From a checkpoint of a small autoregressive pixel model.
Training: muon at rate 0.014, 15300 steps, batches of 32.
Rows from block 6 of a small autoregressive pixel model, named by matrix and row number. Rows with one number belong to one neuron. Each number is 128 + 32 x the weight over its row's rms, rounded and kept within 0 to 255. All counts start at 0. Numbers have three digits each. After the name is the row's rms in percent of the matrix's.
Before each neuron's rows are labels from the 100 images, of 14976, where the neuron reaches its largest size: "top examples" is what is common among them. Only what is clearly more common there than usual is listed. The data: Sentinel-2 satellite tiles (TerraMesh). In brackets: how many of the 100, against the usual share in percent.
# gate: MLP gate (model.blocks.6.mlp.gate.weight, 960x320), inputs 192-255
# fc1: MLP up (model.blocks.6.mlp.fc1.weight, 960x320), inputs 192-255
# fc2: MLP down (model.blocks.6.mlp.fc2.weight, 320x960, transposed), outputs 192-255

top examples: main land cover: snow or ice (38 vs 14.6)
gate.579 047:029128128128128128211128128128128128083128128128128128128128175128128128128128128128204128128128128128128128128128128128211128128128128128128128128128128128128128128128185187128070237128128128
fc1.579 046:128128128128128070128128183128202086204128128128240128128128128187128128128128128128128051192128128128079128128128128128128128128053128128128128128128128128128128073128062128128128128128128128
fc2.579 043:128128194128011055082128128128128128128066171128062128128128128218128128128128128128128231128207128128128128128128128128128128128128128128128128128128128128128128015128128128128128128128128128

top examples: main land cover: rangeland (46 vs 20.4)
gate.399 118:190128128128128128165173127160210128229148172128106162128099128159170128188075128128128128128128128128128128159042128172128128085128157128128096128128143213052128128128190128166072098039106128
fc1.399 099:128128128128154084128231128128207128193188128128216128128128128072128128128128128128128128128151219128128128128077128128191128128206128128128062128082175128128128185244128185183102128128128128
fc2.399 102:128128153170128128084036128128128128128128128128128128128063128128128072128128128128128128128128128128128128169197098184128103178128128128092111177058128174205128128128128128097168225069158128

top examples: main land cover: crops (41 vs 20.2)
gate.424 121:128128179128128128060128098128128128161128128128128128161128161128128128128128128128128128128128128128128076128160128128110128155158128172128211099079128128231128128147167165128128107185128168
fc1.424 086:128169128128128048128045128128080128128128128128128128128128128128128128128128128128128128128055128128128128128128128087128128128128128128128128128128128028187128128085072128128128032128128128
fc2.424 109:128128073060128128110128160189113128128128128128113138128128128128091128128128128128128128128236157208128128128128205128128128068128128128164128128128128128128198128128128189186128031128128087

top examples: snow or ice (74 vs 20.6); main land cover: snow or ice (67 vs 14.6)
gate.471 102:128128128128128128128128128190128128090192128128128128184128205128082128128128128164128128072128184128128128128128103128128128128191128128098074074128226128128128096128128128128128128128128128
fc1.471 096:128128128128190128183195128128088128189065056128128128128058082168163128128128128128219128128128128128196207128128087128128128128079093128128128128203128080151053128128128128128128128128128128
fc2.471 114:128128128088128079128128128189128128062195128128128128183128182170168128109128128128079155041128128128128128128152156128068166128179116128128128051128251128128128128128128128128128128128128175

top examples: main land cover: water (37 vs 11.2)
gate.177 142:089128128128128128066072128158128131128128128128128128128128128077128107196068128128128194202128176128062128095128128089128128156128128128128101128173078152128128148179062171168128128191128087
fc1.177 131:158193128128128128084128181128128180128128128128128128128172128128103172168128128171086128128172193128089128058128174128128128128111187197160128128164072147128128128128065128128128067159128128
fc2.177 129:155128128188128174176128186061187102128130083128128128103128128128128128128128128128128128180128128128128128085128128128084184128081128128170102128128085184100039128128195128164172042128128128

top examples: main land cover: crops (42 vs 20.2)
gate.484 024:252128128128128128128128128128128128128128128128128128128128128128128128128128128128128128128128128128128128128128128128128128128128128128128128128128128128128128128128128128128128128128128128
fc1.484 023:128128128128128128128128128128128128128128128032128128128128128128128128128128128128128128128128128128128128128128128128128128128128128128128128128128128128128128128128021128128033128128255128
fc2.484 030:128234128128128128128020128128128128128128128128128128128128128128128128128128128128128128128220128128128128128128128128128128231128128128128206128128242128030128128034128128128000128128128128

top examples: snow or ice (95 vs 20.6); main land cover: snow or ice (89 vs 14.6)
gate.715 138:128128128128128128128065128128128092128128128128195128136077128128111099128128094101166128128128128128128084128077113092051187166128128128128128069128128094049084160100128092094128128151128128
fc1.715 130:191099128163066156128185102187128188128128146128128217128128106128128116128128128099128098128128085083128128128128128128128128128163172128128128128114128128128128128128128128128042128156084128
fc2.715 118:072158128128128128177128101044128128128128128128128185128128113128128128128128128047128128128128146128128166128169128128128128128128091128177199088128128128128128067128086094128128207116128128

top examples: main land cover: trees (42 vs 19.6)
gate.80 100:128128186128161171077128128128128128128128079128128094128128128128128128099128128128187167128183086128052159183128083128128180128128128128128128128128205058092128190181179128128128080128156128
fc1.80 098:058067105128159173107128128070128128128155128128128128086128128128128128080073128128128128128185128128128170186128128128079128128169155128128102128128109078128128128128218128128128177128128128
fc2.80 104:128182128128074128128128128128128128128173128184212128128128161128156128128086128128128128099128196128128099128128170175128128128128128128128110171084128186128128065128128077105128110026128128

top examples: main land cover: crops (44 vs 20.2)
gate.762 103:128055128128060128128128128128199062058216128128128084128128141128128155196106128068128128099128128060128065058128089128189128175128128128128128128075128128128128128086128110128128097128128128
fc1.762 103:128128128154128128128022164128166128128073253128128128128128128193217100128128128128128128103128128128128052128104045128128057128128128180128162128128128194128128128128128128128128067195128128
fc2.762 104:128128128105128128159077128128200128128128043128128077112112092128128128128128128128161135128081128160180128095128128167028128128098128128128128128177128099128092128066128128138099128128086179

top examples: main land cover: snow or ice (38 vs 14.6)
gate.360 101:128128128128128155095128128075114098065150128128128192128128077128128128128128128084128128128102128147128128128128128128062128128128128128128128128128128099050128150128178185128181174128128128
fc1.360 101:128128207128128128128058211128128128128128128072128128128128160031128128187128080128128128067153227128107152128210061128201128128128177128128128128128128128159128128182187128128128128128213051
fc2.360 101:128128128128128086128128128128110093128128128128172128061128128088165128128128064128128128128128128036192128128048104128152062092128128128128128128180128145051175044061082128128128078128128151

top examples: crops (92 vs 38.9); built area (73 vs 37.5); main land cover: crops (64 vs 20.2)
gate.257 146:128128128128120128081128128116125148128128154073094092119077100128078204178128128107097128128128128086128128193128047128176178095243128128128099195128128128128192128128065128128128059164120128
fc1.257 132:045171128128128068128128168128128128160128128075226128174128077128128220128128128128128128097128128128178128128128128178128128090177157096094128166128048173128128128128152205128128086128022163
fc2.257 127:085128128100128128025128128128153128043187128128128076128128220128146128128166128175128128156151128037074152107128070128128204141128128185128166128128128071174128069128089128128158166147160128

top examples: main land cover: rangeland (44 vs 20.4)
gate.413 118:128128071128128161168128102128128160082128128128128128128087128194128128183081128128128100128071114128128128234128128081209187128128158102128173100128128210128176060128128128128128086128166128
fc1.413 114:128128087167109151183089128153195128128155128128146128128102128145223080172076149171128054152128110128128128179072187072128128128182168128128084081176128166128091128147181167187128128097128128
fc2.413 111:128157128141128128194079128128204128128128128128081221128128128128128098128128128128128128118128128090128109128128128128091084128075128128128099128167107128128128128128128055128128128121128128

top examples: trees (93 vs 58.6); main land cover: trees (54 vs 19.6); clouds (49 vs 15.5)
gate.457 056:207128128128128128128128128128128128128128128128128128128128128128211199128128174128128128128128128128128055128128128128128128053128128128128073128080023128128235128128169128128074128128128128
fc1.457 063:128128128064128085128128128128128128128128046128128128128195128128128128128128128128160128074128128128203069128183128128215227128128128128128128128128128128128128128128051128128128128128166128
fc2.457 068:128128128188161128128128128128064128128128055076128187185128128128128175128045128128128128128128187128175128128167060128128128187128192128128177128128128128128054128128128202050229128188128128

top examples: crops (70 vs 38.9); main land cover: crops (52 vs 20.2)
gate.40 126:252128128128103128128128128128128128128087171092082235128128202128213128128128180128128128128151128064171128128170128103128128128128128155190128128128128207128128128128062128128128090128128194
fc1.40 132:159128128212081128128166128154128128161128128128128128180128167128206187128128128114128044067128128128128128128128128128128128100128166128128128128128128243128161115128128052048128128128128128
fc2.40 124:128128081048033128038183128052128098109128128099128128128128128128128128128211128128128059073128128128189152128128092128128128128128128237128128163128101154128128194128128182128128128086128129

top examples: main land cover: trees (65 vs 19.6); clouds (50 vs 15.5)
gate.123 107:175190128128128100128128128128062128128128205085198083128128128128143128128245177128173128128102128128128128128127128128067216128128128128128162128128172128128164153128088128075128185128193128
fc1.123 108:128128128128128128128030175128128188073086128128215003040219128073128045172128128097113112076153128128128186128071128128128128128128128094128128128128128128128128128103128128128128128128148180
fc2.123 103:128128128189128128185128040128128128128211128165128083128128128128128128077128128128090128098190128048072128128227128200157128173196128128128070128128128058128128095128128128128199128073206128

top examples: trees (88 vs 58.6); main land cover: trees (63 vs 19.6); clouds (37 vs 15.5)
gate.740 074:128128207128128128128128182128128178234172128128172128128128128128128128192128128128128128176128128068062128055079036128128128173128128128128165128128128128128128092168210128128128128128128128
fc1.740 070:128128128128128166128128128128128128128128128128128164128128128128128186128128101128128128128128128160128179128128108128128007088128128128128128128128128128128128128128128128128128128128128128
fc2.740 086:128128128128128128128128150128164128128128128128128086128128077128207128128128128128128128128128128080128160105215128128171128128128128128128096128128128128128128128128128084128215128128128128

top examples: water (68 vs 40.5); main land cover: water (51 vs 11.2)
gate.720 100:128128189128128128195148161093128079128054128087162128071128169208128128128128128128128128043091000128128128128128063128128128128166187128128128177181128158128128128128182128128128162021128128
fc1.720 106:128128194128173128104128141088101128159128174128128128128208128198128093115167128101157128105128128128113170128057128128128128096128150128076047128165065128128128128069128128128128128128128096
fc2.720 097:128128192173060128128082128128128128128128146104128149128128166128128159128128128128128128128184128128179128128128178055128081080128158128176197167063105128080082128090128169128158128061128128

top examples: main land cover: water (59 vs 11.2)
gate.222 095:093128128128184128128128215128128128128128107128128128072128128128048056128128128128078075184178128128166128128128171128128128162128128128062099128128064055128128128077128128128128183177128166
fc1.222 084:088128177128128128128177128128128128168226128128128128037128128128128128128128237128128128128128128128128044128128128128128107128128128077128128128128128093128128128106142128128128205128178128
fc2.222 094:128161128128128128128128078128177176128128128202128128128128128128128128197128098128128128081080128099038128175128128128128128128128128128060128128128128128055081128186128128169089128099206128

top examples: main land cover: trees (41 vs 19.6); flooded vegetation (26 vs 10.2)
gate.171 111:078128181208068128128196128128077109128179128053128072128128128159128098128128128051128128128181128171128128128128128128128128164128128068072201128142128128128128052155183087128128128128128167
fc1.171 113:185098099128128084091128128128128080128128128202128128128128221128128074128183128155188128128128210193128090189128128128128128128128128128128084189194128025128128128199179128181097175206162128
fc2.171 113:128128128128128192128067062232128128128128162066128128128128128128062181084128159128128086128128128128160209128128128061128128186128128128128097128187128128168128187128128128128188085128078128

top examples: main land cover: rangeland (72 vs 20.4)
gate.519 077:128128128128128128128128211128128128153128128066128180039084128176128068128061128128128091128128128173128128128128128128128128128128128128156128128128184181128035128128128128128128128128060080
fc1.519 076:128168128088128128128128128012144165128128128128128128076128093054128128128128190128128088128128077179128128128079128128128128128128128128076128128128128128128128128128128128128128128090128128
fc2.519 073:128128055128128128128128128128128128128128235128128128128128128128128128195060128128103128128128159128091128128128128128128128128128128128128128128128128176128076128128128128128128128191128128

top examples: main land cover: trees (50 vs 19.6)
gate.495 026:128128128128215128128000128128128128128128128128128128128255128128128128128128128128128128128128128128128128128128128128030128128128128128128128128128128128128128034128128128232128128128044128
fc1.495 029:128128128128128232128128128190128128128128128128128128128015128128128128128128128128128128128128128128128128128128128128128128128128044128017128128128128220128128128128128128128128052128128204
fc2.495 037:128128128128223128128128046207198128128194033128128128128128128128128128128171128128187128128128128128128128128128128128128128128128199128128195128128128128128128128128064128128128128198128128

top examples: main land cover: snow or ice (35 vs 14.6)
gate.192 044:128128128070069183229128195128188128128188128128083212099128128128128128031069128128128128128128128128178128128128053128128128059188128206128128128128128128128128128128128128128128128128128128
fc1.192 044:128128128128128128128128128128128128128128189128128056128228128128128128006128128128128068128128128043128128128128128128128058128128128128128128128128128128128128128030128128128211076128128128
fc2.192 051:240128128128128128128128128128128128128174128224128188128061128128128128212223128128128128021128128128066184128128128128128128186128128128128128077128066128128128179128128128186128128100128128

top examples: crops (80 vs 38.9); built area (68 vs 37.5); main land cover: crops (57 vs 20.2)
gate.72 065:128128128128185057128128128195128056128063128209056128128128128128128128128085218128050128128128128128128128128128128128128128198128177128128128177128128128128128128128128128175209128128128128
fc1.72 057:128062082128128128128199128128128128128168128128206128128128128128128128197128128128170128128128128043128128128128128128128180128128128128128128128013180057082128128128128128128128128128128128
fc2.72 075:128128128128223128128128128128128128128128161128210128074128128128128128128128128128128128128087128176083128128107128128088128187128128128083073128128128128223128083128128128128128128128128078

top examples: main land cover: snow or ice (34 vs 14.6)
gate.92 099:128063128094128225128128128128128128212128128171128175128128128128128128149071128128128092128089098084128128090128128128128128128128128128071189128128128057184128128128128128128128128128072143
fc1.92 105:128128128128128128139065184128128128052128068128128062087128128197214128128128128073128128128128128128128094128128128128128128128072052128128128221128168128128128082128061128128128101128128081
fc2.92 090:128128128128128128128128128026128039177128128128128128128080128128128128128128128128128145128128128128128128168061076128212128128128128185128128083128128128128128179164128128128128128128128128

top examples: snow or ice (43 vs 20.6); main land cover: snow or ice (33 vs 14.6)
gate.624 132:179128128099128104128128114128110098161168090182128128128128128128128101128128128128087128070128128081068128181158128181128157128097128081075128154128128164165169128067237128128128128143192152
fc1.624 117:095109182179128080128128128128128128128162128102128128187128128089128128050175128128128128128162128095101128128128170128128128128128128128128066128128128128171128128128128128128183128128128128
fc2.624 125:099128075096182128128128128180128119128093128215107128153128128128163096066128128121147151174128179128128128128089128212128058166128181128192189075128128190128077128128128128081128196128092128

top examples: main land cover: crops (42 vs 20.2)
gate.165 109:128128200096128109156128128128179128128151128128128128128128088089100128128091128203128128196156128092128128077128128128128089152048128128061168128128128128128128079128128128128128128128195192
fc1.165 115:128128075128195128128128128049128128128128128100128160128168128128167128128128187067128006128172179128138128182042128128152128128128235128128128128128128128128128128128128182128087128068128128
fc2.165 108:128235128128128128128128128128011166159128128128222128199128128128128128128154128128128128128082128128128128150128150103097128128189128188128183095128128128128100128066112043128128128128056128

top examples: clouds (88 vs 15.5); main land cover: trees (44 vs 19.6)
gate.492 117:128061128128175189128203128128128128128161113128128128128128089187128128149071128080128128098128128174128128128128128157052128087104128225128117128128128157128128219128128128128128064128189076
fc1.492 102:128128128077128096087158128128128128046128049128128128171128178174128128128128128128128128128128082128128128128128170240128128128128128128062128195183128128128128068128128128128128155128128191
fc2.492 104:070128128167128086128128128128092128209128128128163128128128128128109128175128128128128128062128128083128128128128060065097128128128128128157128128128128128128128128128128086128128128128128128

top examples: main land cover: water (44 vs 11.2)
gate.321 070:128128128128128128128154128128128128128182128128128128128128188128128128177128128128128070128128128128167128128164154128074128128255128128128128128128059128128128128128128128063128128168128069
fc1.321 062:128128027128128128185128128128128128128128186128128128128128128128128128128128128128158128128128128128128128128128128128128128128245128128128128128128128128128128128128181090128128128128128128
fc2.321 061:048128170128128128187128176128194128128128128128128128213128128059128128065128128128128069128128128128128100128128128128128128128128168202128128128128128128087021128128199128235078128078128128

top examples: water (70 vs 40.5); main land cover: water (35 vs 11.2)
gate.328 103:030128128128128128128224128128128164165128193071128128128128162128185128128192128085128128078082128128128087128128128128128128089128128128083128128104128128128147196134128128128088128128054128
fc1.328 103:128128128128128128064128128128128128128128128128128128128165190128081068128128128070128128162169145128128128216186073128090219148062128128128128128128128128098128128128128128128128128128128128
fc2.328 093:097128128128101128128128128093128128128054063128128128066128128128128249086197128128102084056031128163128128128128128128128128128185128128128128083128089128128128128128128092128034128035128219

top examples: snow or ice (61 vs 20.6); main land cover: snow or ice (53 vs 14.6)
gate.537 070:128128128128185128128128128128128128128057200128128080128199082128128043128159128128128066128128128128085165191086128128179128128128128128128167128128128017128128085167083128099128128128223089
fc1.537 071:128148128186158128128128064128128128087128128128128128128128080225128128128172128128128231045128128128128128128128055183128128128189128188128128128128083128128128128128128128128062128128128128
fc2.537 076:007128128128128128128128128093128046128201128128128128128101128128128128172128084128128056128128128128128128128171128038128128103128128128128128128165128128128092128128128128128128128216128149

top examples: main land cover: snow or ice (33 vs 14.6)
gate.268 100:184128128049128128185128128186128128128078128110156179128128128064067128128128128128128170128128128128128208128128128031128128128128128128128128128128075128128128128128128094190128128128128128
fc1.268 098:128128128128193128128168128170128128128128179128064096128155128208128128128128049167128128128128128208128074099128128128128128128128128128128128128128214128128077128128171128128183128128168128
fc2.268 104:072128128128128128128128069128128178180128128128128128128128128128128128221128128128172128128128128128072128128180128128128085128178128128128128128106128205128128128128128128128128128128128128

top examples: flooded vegetation (32 vs 10.2)
gate.637 137:088106212128128158100156177128096128128167162134202170164128128128098128128128100209169128144089088128110100128128128071128128075128128112128128175157128146128149128128128196191128128176128142
fc1.637 133:128128128254128128128128062128186128053191057182128128026128188128138128167128157093075128128200128128157128178128183128128168128128048128128159064128128128128080090128121128128128128128186079
fc2.637 133:163128075128128128096128128128128128104062128128128128186128092128147128194078128128128128194128128128128175128128128051128128128128128088128128128128128206128128128128091196128128128128157171

top examples: built area (70 vs 37.5); crops (69 vs 38.9); main land cover: crops (45 vs 20.2)
gate.190 104:128128171128128128128098095128128128128128128216128128128109071191128128113128128128128147128128143086128183128128128128077212128128165176128128128128128128128128128218128075070128085128182128
fc1.190 110:128128169158128206055128128079128128128098128128128128168128128128090128128088128128128128128128128128163175128128128128128128189128128179128083217128128096128128071185153062128128100177128128
fc2.190 107:128128128205128128204128128230128128065128128094128138211128128128178128101082128128128128128128128128087158128183111128128098128128128191128128128128128220163128128082128180128187128128128087

top examples: built area (82 vs 37.5); crops (77 vs 38.9); main land cover: crops (42 vs 20.2)
gate.653 099:208128128128128128060128128128128128185128128131128128073128076128176128128128128061096128128162128128128128128128210170197128128128128128128128200180065128189128128152164177128128128128128128
fc1.653 098:113168128128128175082128152151143167128128128128128128128128168128128128128206128165128128075188128128098128128128128128128128128128128128037128128128090128104128128128128074128128128128193075
fc2.653 093:128062128128071199128128128128128088128128128128128145128097128128128169180088128128128128128128128128085128167128128076128128128128064128128128128128128095128074128179128128058219128223128128

top examples: main land cover: crops (47 vs 20.2)
gate.103 050:047128128128128128128128128128128128128128128128128128128128128209128128066128128128128128128128128128128128128128128128199203079128128128128128205128128128183128128128128128223055128128128128
fc1.103 046:128128128128128079128128128128128217128128128206128128128128128000128128128128128128128128128128189128128128128128128128128128236128128128128128128033128128128128128128128128044128058128128128
fc2.103 060:220128128128070128128189183024070128128128047128128128069128128051128128128128166128128128050073128040128128128128213231128128128128128188128128128067128128128199086128128177128128128128128128

top examples: bare ground (50 vs 24.3); main land cover: bare ground (25 vs 5.1)
gate.261 132:128179070128128128128078128026074165170128095145189128095067128155128147128105159128141081128094128128128213156128194128128128128128128128088128128128128183155089128095128128100128128128167052
fc1.261 129:128156055101128136093107183186128104128128128128096128083128055128093228182128128143128128128128128128128128128128128128128128128128128081128152157128128128128213128162027080128168070128128128
fc2.261 126:128097128128082174128128128086128128077128128091128088128128128170128128128128128128128128121187128078186128128128128098066128128101128128194128128147128128128128157128128137128128128194128128

top examples: main land cover: rangeland (70 vs 20.4); bare ground (49 vs 24.3)
gate.757 065:128184128128128128128162128018171128128128128128128216103150128128128128128057166128197128128128049128075128128128128206128128128128128065187190066128128145128128128128128128209128128128128102
fc1.757 083:128128128039128128128128128128128128157128128128088128128170128128179128128154128128093128128178174208128128210128128093128128128128074128128128128128128128128128128128128128128128128128128128
fc2.757 070:128128128128128128128160128128128128128128128128128173128128128171128183171128128128128043128128166128192128093178128090128128128128025128128128128128128212219056128128045128128128128128128128

top examples: crops (70 vs 38.9); main land cover: crops (43 vs 20.2)
gate.698 103:170128164128200035128128128128128128067128162128128094128128128128114128142128157128128205196128128095128128128128128128128128128141101128087066071128128128128128128115128178128128092128128128
fc1.698 100:163128128128128128128128128184091128128108187128128128128165128076128128190128128097169199128128066128059072086128128128181065081128052060128128128156128128128128128174128152128128128128153128
fc2.698 098:128094128128128169096128128045064128198128128051128128045128189128096128088128128128060057073128195071128189128128128128128128128128128178202128150128217128108178128192084128128095056128128128

top examples: crops (65 vs 38.9)
gate.172 110:128128128128128083128128128128128128128128157128128083078128065225128128128128128128128164128128128128128128128128128105128128086128128080055128128217128111128128128128128128128128128128093187
fc1.172 107:110196128128128128128128128128080128214128128110128112128167035128101128128128128128128128128128128128128128128128128067215128032128128047128059128153128128177128102187128160128128128128128128
fc2.172 115:070128128073128128069029128128224128128128050079185128120058128128128128111128128128128083128128128082044128128128100128128128057103034183128128128151128096128128211128128128128176128128176128

top examples: snow or ice (48 vs 20.6); main land cover: snow or ice (44 vs 14.6)
gate.179 020:128128128128128255128128128128128128017128128128128128128128255128128128128128128128128228128128128128128128128128128128238128128128128128128128128128128128128128128128128128128128128128128128
fc1.179 017:128128128128128128128128128128128128128128128000128128128128128128128128128128128128128128128128128128128128128128128128128128255128000128128128128128128128128128128128128128128128128128128128
fc2.179 026:128128128128128128128128128229128128128128128128128128128128128011128128213128128128128128128128128128128128128255128128003128208128128128128128040128049128128128128128128128128128128128128235

top examples: main land cover: crops (42 vs 20.2)
gate.16 095:128074087128128064097128128128128153128128091067128128128128128168128128128213158128128128067156128163128198152128128213128196128128128128176128140128128161128128183079128183199128128128057100
fc1.16 095:093128128128128064128128128128128128128128178081128128128128128178206128128128128081128128057128128128128222183128218128207128099196128128128128210186128176128128224128128128128128128218128081
fc2.16 099:128192128185128186158217128128177128128128194128093128128059128052128128128111128128128103128086128128128088128128128171128128128128128199128128128128101102128062057128161093097189128128128128

top examples: clouds (77 vs 15.5); main land cover: clouds (43 vs 2.5)
gate.116 117:156128071128128128081128128128128111128128128128128128128128081114128128128128173199128128128128128128128128202128128128128128173128099159128128168128128128128082128128128128073128128128128128
fc1.116 109:128172128182128128128128064128128128128060096128128128128128180162128128128096128084128128215059150128128128063128056128128128128128128103105128109032072176173128128128128128161128128128128128
fc2.116 122:128128128128128085087128128128128062128182191082170085128128128201128128090128175190128128128164081128128128128128128186128159128128128128128148128128128128068068128179128128128128044177128128

top examples: main land cover: rangeland (52 vs 20.4)
gate.20 082:128064128128128128172164128128128128128128128128128128169128128157128128128128128128128128042128092128165128128128094059128128128128209128128128128076128080128128128149128169185128128128128128
fc1.20 086:128128128128095128128128180176128105128083128167128217067128128082128197128128128128128128128128128128128128128054128128128128128128063128128171128128128128128128128066167128128128128128128128
fc2.20 081:189128128128188057061128128142028102128128128128128128180128128182128128128128246207128128180128128128128128128128128180210128128128128128128128128128172128128128128200128128155213128052128128

top examples: built area (65 vs 37.5)
gate.162 154:187128128077128087128128128158140128128128128050128155128184128165128128128087172080175193167073102128098128128128189128128103128128128128128197143128085128051141128128128162049128069108128080
fc1.162 147:128128180128128101128128093164151073083128128098128128128128128128057162128085128081147192128128128128137128060128097178128128084063128128149128128099087128075128068070128197128090096128128128
fc2.162 142:168128128212128128128174165071128059128128128128040173086128128198128128128165195156128128128128190090094128128128128128128087128128081128082128128128128128237209128186128128128128076128128056

top examples: main land cover: rangeland (68 vs 20.4)
gate.47 066:128072128128128065128128128144205128128128128128128128128128128128128128181177128087128206080128072155052077128128066128128128128128193128128076128128128128128128128128128128128128128128128128
fc1.47 069:070184128128128082128204128128090162075128128128128075128128128128128195128057060128166128128128128128128128128128128128128128128128128128128128160128163128128051128128128012128128128065076128
fc2.47 067:128128128185077128128128128128128128128128128128128074128128128082128067128128128180128128128128073128128128128128128128128128128128128128128128128128128128128178128079180128128128128039161097

top examples: snow or ice (96 vs 20.6); main land cover: snow or ice (93 vs 14.6)
gate.307 131:128128128128143173128128128034070164128128128128128143094128164128000128200128179128163128069128128109153128128128200128128128128128128128112128071128191128128075128128128151206075128208128098
fc1.307 128:128128128125184128128128128078093128102128128100128023056096044128092128128128128128128128128113111128128193128128128184128128128089196128128180128128128081128097128128128078128128128128128128
fc2.307 126:128128128058128128174128128161128060061128128128128128104154225128128128045128128128128128075128128128128035158128208128159210128078128128069128163128128128172128095128174128065128033128069105

top examples: main land cover: trees (49 vs 19.6)
gate.585 127:128128128128200128128073097128071091128128108128195087128174203045045128144128128178128128081128187128128128128128128128128128128128128128176128128128128058128128183154168201170164128193128128
fc1.585 131:128100128152128104128128128104128128128128097092128128128128128128098128128128212128128128128128128128128095128099178128128084128128089128128128069066128128128106128128196165128128184128128166
fc2.585 125:128128128128128154128128204173080128128128084162128168128128128169128051123128128128109128093128128128155147128128128128188128128128173100128128078128128089128128128171191128128128128160128128

top examples: main land cover: rangeland (52 vs 20.4)
gate.88 087:128068128049128128128128187128128128128128058073128088054128128128128128128128128128128081014128128128128128128197128128128128189128128219128128128128167128128128165128128088178140128163128128
fc1.88 092:161128128047128105128128161171161128089115128095128128128128128128185051128076128128128128032161186128128128039156128128230128191128096172128078128128128128110128065083128128162128128128128128
fc2.88 085:077128128128072128128128128128087128128128128128128186128128128128128128128128167128128128128128128128063128128077128128128128109128128128128128128114128185128007128077128128164039128093128128

top examples: main land cover: water (30 vs 11.2)
gate.343 118:169196083128173112128128062128128176128113101128099164128128128101128128128128072128128128128128110128175128128128191047128128091128128055128128070176128160161178128128128128128095128185128165
fc1.343 106:133128191128235081197160099198128128189128128180128209128128128128128072202128128160128128153179128128128128128214128128128128128128121128128128071128128128128067128128128178128128088128128128
fc2.343 116:128194128128128128088128193078085165128078128226102128128128091128128128067128128170103128189198165128078128144128128128128128128128150174128128128128180048194189062128092128128185128151128128

top examples: bare ground (83 vs 24.3); main land cover: bare ground (48 vs 5.1)
gate.764 105:128128128097128128173128128053209128083128128128128128069128178039128128100128128128128128128085099128128128215128128128102149128210128128128160128159128073128128128077155078128128128105144128
fc1.764 099:128128128128128162128128128128184102128128128128179157062128176128128128128128128128208128128128128051128128128128153128175165128128128128128207128128128128128128178095128128128128128089128094
fc2.764 106:128094128128128128128128128128128128128128128128128128253187072128128128128128171128128128128128128128193128128128128128128174191128062181094199128128148128128081128097128128164144166047128194

top examples: main land cover: crops (43 vs 20.2); main land cover: water (30 vs 11.2)
gate.363 061:128128183128128128128128128190085201049128128128128180128185128128128128128128128128239128052128128208128165128053128072128128128128128071128128128128128128076128035128128128128167128128231128
fc1.363 063:186190212128128128128128128128128128128128128062128167128128084128128062128175096007128128128128128128128128190204128128128128128183128128128128184007128179128128128128128192038128128128030128
fc2.363 071:128065128128128192128128128032128128128128128128176128128164193128128169128128204173128049128128128051128128128128168154128128201128128128128077128128128088128209128128128196128128128128128128

top examples: main land cover: snow or ice (36 vs 14.6)
gate.36 125:158128128128189128128161226128128162128215229128128165128162128128128128128105128128128075128128128106144057128128128143103146128128194167187186128128128128128128128128128128215078128128128152
fc1.36 122:128128128128128010146128128248160090079128128144067128056128128128128175199128128147128144128220182109128128128076128128128128152128128164128128089128128128102128128103084128081078128128128128
fc2.36 131:210189128086128179043128079106113145128128183128128128210128128171128098165128085128164050128128128128147088128178017220093111083128159128063128128128128128177128222128128128128078128128128128

top examples: snow or ice (70 vs 20.6); main land cover: snow or ice (48 vs 14.6)
gate.254 121:128128128128181148057128128128081094128128114128077128128054187128128074078128128128128128128128128110128128128128091166128128128128128198128128128128128128039128128128176095128128128128088128
fc1.254 117:128149239128128066128128128187128128128177128128128128128128128128128228128128128099128084128128128128128128128128128128173128128192128128128128128128128152128153088128128128128128041096175128
fc2.254 113:128099128128128198128086128128128128128128128167128128128017142086175128128108128128128128128128128185128128128128167128128096204112061128068098015128128128128128156128128162128128128208128128

top examples: main land cover: snow or ice (37 vs 14.6)
gate.182 111:128161156128128128155128128128128128128128166128128128128128128031128128125146128094128128128128193128091060167076128052084128165128128128128128128128128128114176128128197128128128128179128159
fc1.182 116:064080063128182128089128149089128128128128128128128128165080128162174074128128147192128026136086128068128128128051128128194128175128128201128128128128128128128128128128033098128128051128099128
fc2.182 117:128156234203128128128128128193128076128128154128082128128128128128128128128128147128128185128182128166128128128128128167105069128128128079128128128182151128183128103128128156128163128128089128

top examples: built area (62 vs 37.5); main land cover: crops (45 vs 20.2)
gate.138 126:161057128128128128176099128128128077174128128159128128172128128177093128128128159128128128177128079017128128128169109128185164128173128128128030128128079128128128128160062128128128128128082128
fc1.138 126:128128156055128046128128128128128128074128128121128033202128128128128171066128181128128128128128128128112047128128090128128128128086128128128084128128128128044148128128128163206128128128128069
fc2.138 118:090128128128128128091128128172128136185128128128186128076128128000128128128128215061177063128128128128159128128128128199128146184128128163128128146128128128212128170128128128128178128160128128